Rows from block 2 of a small image classifier, named by matrix and row number. Rows with one number belong to one channel. Each number is 500 + 25 x the weight over its row's rms, rounded and kept within 0 to 999. All counts start at 0. Numbers have three digits each.
After each channel's rows are labels from the 100 images, of 14848, where the channel reaches its highest value: "strongest on" is what is common among them. Only what is clearly more common there than usual is listed. The data: retinal OCT scans (Kermany 2017).
# convs1: first pointwise conv (model.blocks.2.convs.1.weight, 320x160x1x1), inputs 80-159
# convs3: second pointwise conv (model.blocks.2.convs.3.weight, 320x320x1x1, transposed), outputs 64-127

convs1.35:494494511505446504445468474499492523474505494456448521494477491531498521494532515526512482480519484503496472484491497477513495485478534467469524481526506471511485498479462509517486478457507487477507505513462529506531477542506485486507489464
convs3.35:491453516489504484499543507509478553506504501475489510529507503480510509462524491480514476435498499476445451482497486511497473496524543506495533486569502468526560532518481501504480521518494490
strongest on: finding: drusen

convs1.266:499450490479478535495513492507503488479513519526523493499507497497498522490510482517505477491522506489549472494491475478511486487505492523513497545521459516512523491511458503461521538479516528461514475484509492503498529511482510517545529513
convs3.266:524494548514521506481482499474501484451555466501517482485513484524480482470473485474490483468518540475519488505504528511447509545465489555424506545486453482503467490440493484471519512448485492
strongest on: finding: diabetic macular edema

convs1.288:512513487522473455483514488533501520459486474495487537510524492488442527518540521542497500491542511489477558453503531527493483518474479519552488509540467469494491457520491496498490485526491514509492448441522490503496488462504506494496499529
convs3.288:466500485455506517545531489437501512520487530499508532511550499495494495470518517486483515493507472437548472497518529473504465498479531547494519460457496494449476503501486487504492488466508525
strongest on: finding: diabetic macular edema

convs1.300:499510518487482508524527529515488534448506464508514516454532460463494477521535522491484538513516495498509467456508497495507495482492523490532475487484497493493516448482537499515461493512545519525528508529482519565530495481489496519483471549
convs3.300:512449510538490527502486547513518492470492485565483502522451491518519491474516481456481467487472526518494552455526458507494544509506477512511469514431487534521460468514521473468487471519506476
strongest on: finding: choroidal neovascularization

convs1.49:569508479528502477499530522515495512524454475511508508516504507536533507515480471451479526478495498433505495464476556466500479504516482515483522525505505506480522541537553462483495502514506546489490489495531520564479530515488498510467558512
convs3.49:514469535535532527495506511501483518497507496459473520503520543497472427525500483493452461535483488522527500516521509429513466461491486535452511481495520544505515521486493479557485475499471499
strongest on: finding: diabetic macular edema

convs1.197:573499532476494505533561484509509503483486487499534488518524502508521496465409495508545508502498480471466457496497479491534466521511555507526511481491483511479468522471516504492434514496515510531509494507504472521488523477473498495525530502
convs3.197:500501474527519495548541506516522450484507534488477528507445467493452516488477539505480459497534500527499532554509490483524491520463520489502507542498510493466457483469482486580499498507429538
strongest on: finding: drusen

convs1.63:533509498484518507515538452499484502540509541510479536517488528519469506453492474519541493491540456503468488531508505509545522487483527521490509474494496459493541500478515478456480515511481470498525477471512463516518466516528537510537449531
convs3.63:498472511475444461492547480462464437497500523535490526474493497497479492485546478512516501522493480474515499482546541502509502489470496487537474505500483511503521496492488471512506501526489475
strongest on: finding: choroidal neovascularization; finding: diabetic macular edema

convs1.312:504507534516519535496478501499535448545526514502481497507509512517498514506463441471511501485505526481515496475483537505461527483482515483501524515539445504521483521510501493507554525469516478512544492492509529506526482516501507488494513468
convs3.312:517461472533509450505499461493482495473546490476536483468482461466525501518505495504496490493477501514460515478473467484484537485461521547500482463519468489509524512478500468467480488481483486
strongest on: finding: normal

convs1.64:511499511514537516473441514517483507518502513457521496481503493468505541500543478496536522467493518490544504512482523520490522508561497500511494526499543494509462462498462492483529535544549497466536476528505527515508486542535510504477501499
convs3.64:516495523499496529504471517498522487474511504500508512500507519513481488534503525487494524548481490542517514491512481509528555482503504478460558486527474513479499497503491484466512528548522544
strongest on: finding: drusen

convs1.206:495532538505503478469474487498487494466446495524476482522485491495546495530437435526504549464496502539536532515488516492496496518523515533477537473516503479487500472497484489511499455491490520494488504524537460486517449502543491525449509545
convs3.206:483530542512509490442545494513434491497470494530468470490524545464482536541496513536487492482487516483492491506453507475457454485470507515490512449432492546516495522501496500466482506493478496
strongest on: finding: choroidal neovascularization

convs1.110:502483472488528500454475511521505542554508538490503511482476491500471499477522507446496536489477481520537548487491518465517510502525520547526491506536529497489473489466503496471528527475500510480515508524456526494473460519534492520475525477
convs3.110:471496494508495544518504516461480552453493468527518498464489531525527500465502544521501508499499523471441543495535462499495519487523488471522497525523485512474513477528494495500482469485496483
strongest on: finding: drusen

convs1.28:475489533472501510540494488459499489484506464442463501481526473495453489482540523472503479451489477483485471473452516530506476509492493522522466497503452445498535515519492469526557536477563453533473468480503494541495488475481506487522526503
convs3.28:473497555521481490519522487477482462503483516491469477506561546515493513513519509504532505489534491579457504536509465548497479497507516517430488524486519468519498494464498508521494541523500497
strongest on: finding: diabetic macular edema

convs1.302:440484507501508503483515497483495488494526529556476470501534512504494515504501510501454486526543518494533549501523493489529488512471541504426504527533542501530486502535474491517510505536509522517488515570462487474483530483475474491495537478
convs3.302:467493504484526475482526507514482488503478511520476462516511508487535528468480523503455506535478465521501480552479485466482506495513490468483527552470486512530501475584545520521514503471542517
strongest on: finding: diabetic macular edema

convs1.148:488480537511498485482493477485509511487457494497480482535478499519472502500450460496497542468532490509531486493479456502489556477484490507484489491542496520505495495493499483547530496467496528514463502537532463505509500517507506472466522499
convs3.148:498468545474496519553542478462487497508481535486435476555493482506475526489491490504515537437509512491514490482517471515530472518479500485497475486494506469520447536494503495518498571491489542
strongest on: finding: normal

convs1.65:550472501526506495463540512499466525512478506562452535496471488523499465521477534466494516480495513485518502440480525519547495506545474447495483496496509530495498502499508496485499498493538529507485524471486479478531512487499513482479534510
convs3.65:487463510476494524491507496496502528532490488519502468538491493483540535487490509520518475499525523510510512520525525510514555530526509479517466526476496483518472534547501487555493505490484488
strongest on: finding: choroidal neovascularization; finding: drusen

convs1.111:485493505516530458473500512521506497524482517497483511471470510528477494485536490500555512567494502548479476518457484522500490493526486480513499472494512519545532465527517488525496514569479483493484510503482502485504500525490479516500513490
convs3.111:477527514467513511466466467505506534567523505507515516497500470518482507496458534519537496486499516493556515493500507500488508537522534515490508493502516472442530499482527486460530495475509476
strongest on: finding: drusen

convs1.79:457492489501503519485455498476507499493472527549470564491499495524497483500512527472500456544482524472496473482491458499541514495532474506510457493495522525477512498467517506492456517514481472478512483499515495488485518471445516511486500495
convs3.79:472583488472532521483539472516528490526517510487531493518455504536514506501509505495522551503511512516487487523483472532516471451474437471493482504546495518492494499473475482477510464505485503
strongest on: finding: choroidal neovascularization

convs1.319:501483470489527461500448461512490512460495499535490527464500486534532479477533519421513487488513529512525497489463503487521522512498487483486546533513494533521510518484481493483469450507487499480497529516502492471459430507513494489498527488
convs3.319:516532465483487479482447474480508479530518520516477499534507501547521538446526464479491483489481513515485489509521514482457518508485536457499477491468519506466460483510550497439510464500524454
strongest on: finding: diabetic macular edema

convs1.239:522522497520462562478510467510493467490494483490518486527484496471517490493511499560463491477534538472526512509517500514521509495564480528490513459482488502508512530515533472508501495464571491505458501510518543468488504530531488497514432476
convs3.239:446522534559511497467505519454482486513446498512469479467467551487518507517531533525466440452474505505466498513511475445521521499512502485504526501532479507493512520531442545501475475503545508
strongest on: finding: choroidal neovascularization

convs1.139:473487458513472537495484484500518494511455495538523488503475484515519496489504491481461497487505495531518445496509506546499519503523460530523463470500488515467484474460531522500481501491521478464507472519511533515469527484531506495472482482
convs3.139:497529494510482537480477496473484469499481465480479438460500529501499513483514514497538522472486511492525483487506512498462474488499518507514496497470532506537485484453488496487500470486478441
strongest on: finding: choroidal neovascularization

convs1.254:485485462528527477501493526476477503486484512499493515501466496515485492470522480478515487486490471512526500473500530538500509486497453532516552515511489509481460514457508509526476498479456561515480484469471510534509461526480470494490507513
convs3.254:446462502471461508520515508470473532491452465501509539515490469517517484487455485506505505501507485506511545470483514508452516521505510504499477512522511504501492442500462482520505482513510503
strongest on: finding: diabetic macular edema

convs1.57:499496544552523523483468499499498496516481470493516471464525512491525522451516435500509508524503465480520516511474483498547501488465513489516512490448534516484466508477459451474490508509551515558507485508522528477462530509510508474505515515
convs3.57:501520537504545469458541528483458480543500482521520503453521503515488462482524491500511493522474511442510540519534492489495517501516531551510516505512526506535541486528455518518519569495538478
strongest on: finding: choroidal neovascularization

convs1.309:515526521512530476481467516507513489472488481486487491502476512482498479504515450489538526497520507495549502508458546489470523478516565481495542483511481528516483514498472491532505497481508523506489535516515491476530493529487514486480511507
convs3.309:540570499512503495459505525540511510482535495500501492498479477521504513514542494490461482503482473477480463522499521492472500491477491516540514470489481486486513529515451514485445493471523527
strongest on: finding: normal

convs1.235:491474513516510454499525507523473497500520521566482509480484491491493504522516521509509515549504452510471512499527487490503551480546509534506482477499473483502492504517493514508477467525452510521531463518469467546469500515528536534488493566
convs3.235:501531548507497485519507509521480521442504523499516532520514518556507498530542500456513499482502538492467520518536526474523514470491490537477517480462554552503502502490490522524486525495494530
strongest on: finding: choroidal neovascularization

convs1.236:484517507528532478500494483484498487471488489471490503530529485500529501507511489501474504538500496516527509469509488451510519514479492499495502486485511509489446497489439519529472494538495502482506465488519516536464443473525480498499491477
convs3.236:522506475497474509478521475471524505506516501482440492480507539513472537533533501545510502493549490528492478459510534543509494512528532499503475503518516492496510505466462498498545461469475479
strongest on: finding: choroidal neovascularization

convs1.248:475530496500533504491476468510491502536523527509470486514529495518528530470458502440493487439472497483506525466534504508490501504455497504481476533494536506499508500498439491484511461494513514484512567550507508501500486499489471505514510501
convs3.248:510526501497458511477485498484495536497496493519526489521478481506534505525485529516495496521513486513464469534488510508481497511517526479458527489477471454486518518570504496505472487525501480
strongest on: finding: choroidal neovascularization; finding: diabetic macular edema

convs1.129:519460455475498477511533537463498487491489519492500497496486537534500514514493507518497480516505514503429537533510509492516506522475522497494533510481453467498482494505463499521500550549481489478544477485500470536482547473489517532475513527
convs3.129:528486514482488492510514488537499471493441504494488453500522510479532538496517493490473512548520514470506497474490507525468517488486533491488465504514457512518471531506445520524525510492488470
strongest on: finding: diabetic macular edema

convs1.155:521500508473474486511558467505486485502488494468506501487447552528481478465491478474496508476540497521445508492493494498517525522485488491522494499496519476488481509473493496500476533529477495520481506483500475533503480504536528483497500516
convs3.155:513465495543547539495505455536533502503498486484506482506485527491534505459519524544478502508525501524484488495473463486520475501492516492460484495507533478431497567513470542492475510485517516
strongest on: finding: normal

convs1.278:504495491525454491505498458480514514518488513493508514497518486486509474500483488514519520479508499508499511527500537445500491491532497502499533513484519487524482477527472469530506486416511542505497517520503507475505564555511496509473487555
convs3.278:543523490531506498461437551501461476521551480527557547528509508502496488502515480468487512488496457524521475519547494516469521569532483495455476529509520514490544544504498519489522479501509467
strongest on: finding: choroidal neovascularization; finding: diabetic macular edema

convs1.11:535491512533461488566545482513522513529483516488531478498527485461525506517440485511505545500468516481478488496485475489546477492545537495492498537525474498485511504501512523491485510508524485493462483544467504520497580465477534515496568480
convs3.11:520476489527475509538481509480507480490486485529466507484498452502454481524504531461504484499525470491516539488469439477522508511478477522508509495468508497534471435489524494514499522512485530
strongest on: finding: drusen

convs1.135:518522509479450500478488490506484500525528499494472462540495494513521518507455495488521528471516495455511494470514494492498500523460530512492515507502524490526504448487503492508501468472512503521513501462513508512504501537481486452491423465
convs3.135:524520502509521461486513488488507515514511518514497486491508513506506503518501518519516530504496522527492492518489526493506495505485536520508492478512510511484525534552496524491509495542471475
strongest on: finding: choroidal neovascularization; finding: diabetic macular edema

convs1.121:537511527496491482495477456530496524487509504533514515487445482508517493461498459527533539486517460503485510472511488507490535504478521493480498492505517457522492487500475491520491448473499499466505501481535407529486526485501519455489502475
convs3.121:494522521469477472501538491506509470544454547515518496532462539511449496551504502493502494479489548448528421469502552542512516494528480491517539511496516469578485491471538530502498495491475495
strongest on: finding: normal

convs1.250:508511486530506505473505481501508509531528487469499474486529500475493505470506491501498488492495529504472475516498458487509550487512504551512525534503477540538530508456488502463527503515496543518520524519488560469513492491466472497498496529
convs3.250:483475533537498515495505484532542564513509454445475489518485456532533511517486480527482484484484512544508551493481467481502465564457474500529479512506487507515509541474515469502495541511483486
strongest on: finding: choroidal neovascularization; finding: diabetic macular edema

convs1.24:509496486488504515487485492496491538471476495528483516483482534511499478476484496458454540478506506500508514517463492490545490505512471520484500490495518509476506532484528482523457492503470520519528505551500514477469475542475560468474467515
convs3.24:506470442515501461480505530492511512538509536491514515538526489494501437530517451520516489472499452531528481483525444545514497513492485485473515520503506477505508512518492486469477460528471550
strongest on: finding: choroidal neovascularization; finding: diabetic macular edema

convs1.81:461510512504522485493505474478502482534481490532519480535517492480487486525572492475521533538496485526511486500489503464506494488523514481512492476496557477483501501476527479491495498466515465485534491484491478540525504486520577500500451478
convs3.81:491542492485524538523544510459503479449466439514519453466482518484498548466492508505540531484479482457481501533552486513539502474498480505484523544527508510493539482488501504465527491496499519
strongest on: finding: choroidal neovascularization

convs1.15:515464542485429500574536494528460501471485528520537455529510554539491509472495483511505510459506497498444505496455499506528517477505483525480513496509478497500448512475490507503482510512480452508521473537496502515520504509476560523491501493
convs3.15:458488498451494483501451514446478454460468471524522516457518508507463478509501498520506457501481521515503474528491499495529477520451519492529467481491494505518467450515495479493524475525504473
strongest on: finding: choroidal neovascularization; finding: drusen

convs1.59:507501547488500486509502515514485475507508435520512517510506548542496489477531499488491501501494490509503481533458533506476585459459502486464499506512537533497489458491483488477520523533465465492510479459535500497487510525516508473508481488
convs3.59:496517534516498519523443523489468458551534514482480485497513524508500519400501475508535461500467505542535548470512487497469507511524495505471465502478535500480537502499494523475477504494495556
strongest on: finding: diabetic macular edema

convs1.55:505449486468474511556498537494501533444504506499517520478486474477506446493494490473501530568557516484473508555484470546497524477493514498478519482527486503502504531459473483543506485488495534503511523524500475503483517525478513490496489530
convs3.55:470466498519516475531487552478488479477491509502493485501489472546503488492479501494483482467526503520471509530506509569529507534509468482514482527469494477481473473459514520552499525516487494
strongest on: finding: drusen

convs1.16:455514461491536514415482489498474481522515547520487507494500497518494528482562553484503505466462504515530506508507496476513515471476491503513507521521548504484462481470471517469510471492501483512532543497467494495483472514506490522490510451
convs3.16:550455500511484473480510503505494504528512494503496488559497499493485472531476504499515538515486498474550491481497497519526499520481501513538504538545507500538574550526505498447499495478524489
strongest on: finding: drusen

convs1.184:487483456511510481505497498504495467515534489574479499477518452479479488508532517511506515535467523502515512499485474509537489471482538497460476502482517471474492498571502496509479470491511525518507514495507480457493469503507532503497494562
convs3.184:532473487480452475470511477470478518549466497527488530499508466485459485494500431518480469477500497532509489494483524526459542511487536475528503530455460473481479507491516485481520482520515512
strongest on: finding: choroidal neovascularization

convs1.23:442504479491485508496490530490510480560504503542497481504462507471506480489549521470529497488555487530533518479518538510470468507475508496496533507510543528501512507515510472477503472506517514540519520511470493492533510506486535499474494466
convs3.23:464548507470552528535518485478490469487480472491499471481543520514512495504471498489450457484495496496533532525514481470485490486524488504441476486482518479470488496482448500509510483460466528
strongest on: finding: diabetic macular edema

convs1.287:549495515516428518487484447484500518499519522487480497539491522471505508502448488503493497481502509493572504523519504498486508523487467488462509459527498492493460516548480514526499474425538535497484505518510515534489504522512505478502503498
convs3.287:550532528538546511475480526487489482505553490519476528492539527487481471471492531498501485477542518494491524519567474572517506554519460532435522553504489490489494527482460503490517523479500510
strongest on: finding: choroidal neovascularization

convs1.201:477498491538509536472539549507492457517483516527501508511443495513517480438499522515483499498494511514513469482494490497528492477516523459477464524489546507517476503495507488486488505531501495432525469478499470484531447491538502478465526499
convs3.201:493535512463530501491490484490483504457540505480485474509508485492501462461497474499487474481489459532504527550545479505533492488482485462475497531482497511455478569532494526500522523491475533
strongest on: finding: drusen

convs1.152:474515457496483502476552466495520510543494528501544504508474490521542518492511478519525523486508492517479538470501528516479532505467477507481533496498477494488487514475492484516494460492525474533484481478562492501513530533500460509491563512
convs3.152:477458469500474516496536516478489510501476500507462484484478520482491457507514517454471489519548524500520508470506486535469492499519475499539515455503508502510488477516464507521512496487489448
strongest on: finding: diabetic macular edema

convs1.180:534487493488470528521550508483496539445528512505444522522556507484538536498460505505483543524487458504473467502496508509514498488529504492504512515504456488512510542528450516469455506470459484499522481481510478486510493475447523496522483503
convs3.180:483538530501544511475473521488519483489445469478473483475473497529441524513466471507476456524490472498523515516475532491508504448479498518470505474522538524533498465495569514535544475531493511
strongest on: finding: drusen

convs1.208:537492524503491562567556491488475481498485496442508484503500553539477518483462451517484507497505478503446511517510494479523505513531536520520507474472503496480473530470501510495462483513520480535531524475523475512530486538491534499511497484
convs3.208:515497488519493466435489503490479533516490513522502487496504534496515527565496517512494517467463527480469532479516502532511552469496455495535541500501498489506518525540496484518467509488519527
strongest on: finding: choroidal neovascularization

convs1.39:475506451502478468525499504449520517477515524507460497481497520501501471515503500494497509550527484543495509470527459463500487518579473464516512496498533506485468510478568506498447488478458533502519533501484480514493498501504497476538523503
convs3.39:530494485495501528518490477474446551455506507489479511521470532487523505496551514554525456460504503484477451497528493504464524505513513524498502494476503507475483529487498474477514494532517520
strongest on: finding: choroidal neovascularization

convs1.26:442516475493500461440474510477472520490499531526510516499474517488495465493561554457551500526515512480551520527519491503517504503499444443504454521494545507467506515509454469453524517530502512479513526500496513486476512492486515471494534482
convs3.26:484489474477499566528514512509478493525505536526524508484500512457541508469458509516505461509507466499522494491481513495480492463512504510517493515519520493499504526464479506535511516468474486
strongest on: finding: drusen

convs1.73:471524524537472485483507504501463486527499494490502497514559498511507488487478457526492513534499453518493524535518448533552474474534474534500512475500523475505512508486486496517482488487513434488502487530547463542517497518482475488497478478
convs3.73:447484492459480505485464537489473506496483523517515538515484497467463537512493433476519458481496513491493504477529459452461503488510528482513491493471493514466515499524464506505508475506472531
strongest on: finding: choroidal neovascularization

convs1.237:508506537508482447566548451509489507507460504515531497500475506513460485514459507479499575527534483476444505449526516504506507501528501472537523495518509542492511530504493480485475485518481509487502472512476476529516511500480527461474517483
convs3.237:515526506518535520542496522532470477570483514476518530480536501466530499561489436521507493497477520486534519485499487491486530482519456505470471491482521470518510529505471537456496534495486518
strongest on: finding: drusen

convs1.27:471504540464521456510479506532503527495466498543488458470467510474463479470507475490536478543533483492531556512433489510496479481474504455503503503509533504545480521461499480516497488548505496477507486504472490522508582538489547494533510488
convs3.27:518497547499532478507553477484488525537497498491475486496503505493442518499508466508540511516526496494498519516496526484518491469524523519480498504513515473536533533529474492543495541495528495
strongest on: finding: choroidal neovascularization

convs1.58:545487479509563527512496506562507500511479517536502469491518441516463502513480481524490531499509529528495530465520498475513509498487477457517501490458498479458488510502499537529474470466498543486476522508497471485502543505484514557510507557
convs3.58:518524526525490483470484449518467480506480533500441526453457514500492491485529473491480480500530513473514453510496501473497519504449504518458488542451491516528523507460501460493486511509513536
strongest on: finding: choroidal neovascularization

convs1.194:463485552500476537551516540470485520505516487526509465493485519518537498471478501513538513530471456484472482514523491530511522496493511532519488498458552500512571530492514514518485464481502502523556492508524425492510517485476533482513507480
convs3.194:498506478510537488530508514470471499532515494474541529525532479466563481555471518457500510475500489555474528519523479518557486479505527515492483481522489558512480457485468477564499465468491511
strongest on: finding: drusen

convs1.107:509501489519484520486504524521487463471506516464511508520499483496514515517468475480524509449535522485506518536480492523497497466483442470438502506571476508496501482480539470464536498491491520461485485496495542443517458518508500501478505536
convs3.107:561566473481521469504494459526487427480540523511488494505507498469429492493503502515462495506533528511505477507472494502489513513486501499527468517506486520511501506491501548468496456497507465
strongest on: finding: choroidal neovascularization

convs1.188:556502460518525519526477502491482464511517472512496533553478446534553544476490473478504530470500525485529487499540483508513511491493527517526510498489534512464502494479500490480555441504472516519487525453511539519538494481535479463501463480
convs3.188:496532476502484503529524485456501546472481547484559493493515515468515543479514543482498505506499491519489463501456490481465471503486473496522540480517488495509522514515491532513511501550526484
strongest on: finding: choroidal neovascularization

convs1.286:465493514508526498526464509529464522516515479537514461549526491519537479525504472549515500518472479502500543482533493526521506458460494453491505440504481490494482529487539506540509478477481449504497491526529497501454549482477535518510513490
convs3.286:496502477471485502519562518445512497500528472507511474489546542468505468557490507494503520509517513523545561553477501491503527495490515512479479511475535510511521502460523492491496514478535484
strongest on: finding: choroidal neovascularization

convs1.252:480500513493488477480485533505489508484481491480518515477495481489529493498484475501509520462515464483501487517475529513520495500481456518479508489497569529516507455460463485495496499499530568493518496529504493504551484537504543455511469514
convs3.252:506553492475468499498497539476522504530520518517471515540458536457468482524507492499495465497459452513540500507499488507478507543472449464494472515475482528522483515518506487530483454471515510
strongest on: finding: choroidal neovascularization

convs1.255:539496490538496564542481520462486532502495466520467500493466527501529485505479460529503511489480494494473484501487516525528547486511532490490519517509477478523527474472497498480471488504497489522493511479503514481518525537467504517506529493
convs3.255:501546514517517499472444534453474520471474479512499484463516551488471492544522517512497484477482474474462525489489464502510522471510486482549518483507471521484497493517506514529497510534551546
strongest on: finding: diabetic macular edema

convs1.199:499484517530509501521523478508484500524495512522512545529487539518443451481522498477542519533495433519466539489499498521523546459463446523524494469471502476478543489471496481482492524545486478507495453485477492549490507529480512502487499530
convs3.199:486451492449476483493526520473504473459468516544529504520502479495460497469457505525510514524506493501495476527536532526531459510524530508568512536502478544494522432487514498513524469507520475
strongest on: finding: diabetic macular edema

convs1.32:476517465538499469502480470516474556472483495495502518500482460545475513499530503481515467527507453514547487480496474485503502486491477551497432542496514499516507558493486498496490505523505495512472489514511488514462524496500476509514556543
convs3.32:521525491470445518495514464457476482506501484543499519501482467462469485437495478473528499487463473503508490495492552475486458494533498520514492504461501467491509545498486494495504518499474492
strongest on: finding: diabetic macular edema

convs1.116:478531485496528527531455482494510486500531561512463517476486534485529530469532529523488528531463534477524485485509498479515500492557474482508482472504503500490477542517534518528503503495511502491456517507480488492481536488490498495493520503
convs3.116:545524502490499487551477504505470485501494485521500480479501449451497493479467509512469489525483473501517530475464516506493513432474502494496494514507501502491525456496504502493496533517511496
strongest on: finding: choroidal neovascularization

convs1.37:517500484494497461498513489492532525507524500542507461514477468496493477497480455527457545524477488481532487461493510517500498478515479517482529458507501519492500507493522497505453516507476519501494482531446486481519498497524488486487528546
convs3.37:460481468463488502518496519492513578444484484469532536493537519521532516515477522525508514486504489504543471518476552509493476486503482538460512464518537446525488490479544513502497479441499523
strongest on: finding: choroidal neovascularization

convs1.216:445531462502486510468476513496480510514524469497505466497495494471500516497501521500488477443523529538523521511535484468479492551496513495509502511498521513499506469509533481489468492518510514486508542536459495514514472467484486493506485461
convs3.216:478510473432529503566509465459469479484468480503452498503525473492471487497462469478486495477500498525523514485464481485525491498504487517424462483478518505518469472507475521524530486457477520
strongest on: finding: diabetic macular edema

convs1.3:479509493485473528510528494508526503482472522518487500511533544523530495495551477485503501498511492525487474518492485524475508508536491520518520514548492479495512538461505505466509503490481495465548481496477537537446517495535492510484464545
convs3.3:530544475484446483502514520462529466483492486502491505505477490507502485477530478459504488511492488509510523528503493579504500474470497464487518460471511533500493512472500476491503486490483538
strongest on: finding: diabetic macular edema

convs1.213:541473482502502529472491493444498495471517521501495511519528501549489503507496486501463506532485448515498563509499459470502480499494471490468553500479517491474539484427548520475479455484500511503492505487516520547501465501492491491481468507
convs3.213:495479501498496470448523495551571494498486517519525496515450520502517514522537478490515478527504506499487483499490492511457481505449508445516529497499501477507497512493529477483470513483470468
strongest on: finding: choroidal neovascularization; finding: diabetic macular edema

convs1.80:441492531487492528574494548523482480497496497475509454521495530522505500478494521494527511504526477471449442492499490522534544482499530496502534484486548476503506470466511527481514442502508511511532498530489489546497527488480526515511501452
convs3.80:488505500501553509516521534511488515541513488463532504484474493496532508488476559536507496503502523510506528507487455533493479466512511518504526472545505535489471462519465485525480490469479520
strongest on: finding: choroidal neovascularization; finding: drusen

convs1.82:507538491504505539443534539486496501493492509490490530518472528501553480508519512493476540475485487477484499502486486503411486451555500522506497481520498514525501487524504474468519513518493507515508521509557488484482484520531518514477502485
convs3.82:494521529488491523532523522479481513503512498559503524542530496520481529507502458481557526480543474509570511500513495498494492488499518479499460524469529504458496506473531496523545527491494501
strongest on: finding: normal

convs1.260:543496498498524516512539485497529533495504501474459489488511486498439470514488480510499519493501499499479525490499490538503537500477527499535479475536468458489471500499503506552489501499479500506536470524529513508550511525473495536483494473
convs3.260:517463524515498509486447467510501509521483490483446495515517517506442504534500470518509476495494466497516493514518583503511530501487499495467477462461469519483522512517477498542505491499497469
strongest on: finding: drusen

convs1.185:510499500508518557485474486525483478503533494538498506502490456499475526490480471492505518503503512512513516481511528465516524506480462497505483526474499511531516489564495505497521536447531471511478508489469523500461510483488488466532507502
convs3.185:503497519500522477508484469440463483494513519471520518513454534503465505460470516477512538494506512523484530506487465472489533502488434478487490542485491507515509496485484498501489495502505476
strongest on: finding: diabetic macular edema

convs1.283:493478497484494464525497466498550496508501518515499506489485520522480508515504505531498544499504483465493512490488494488468511520535507491501515512523519459514473533516484484548515465516485514496475527507538451470472525459487469487527475562
convs3.283:450526522529482551510492504513478551451524529481533491531501479488514483502547499501489476512500469505491508488461503478504499487498487494505474492490524510519521489488453498511493512543514495
strongest on: finding: diabetic macular edema

convs1.159:557462469513491500500543482496505511531514511514528517473525465499507518542464454471528544489517489497484535488506517525524512452480500476489482528529505488485498489475475484488509469494502552516478497500529470513497496500449495511486553441
convs3.159:543548451498562528478453520466497523495518492488500494494550497497465534529473493534500464531456472509483558470461481494465492506486482534508528510448482509545458494524511488485486520459493537
strongest on: finding: diabetic macular edema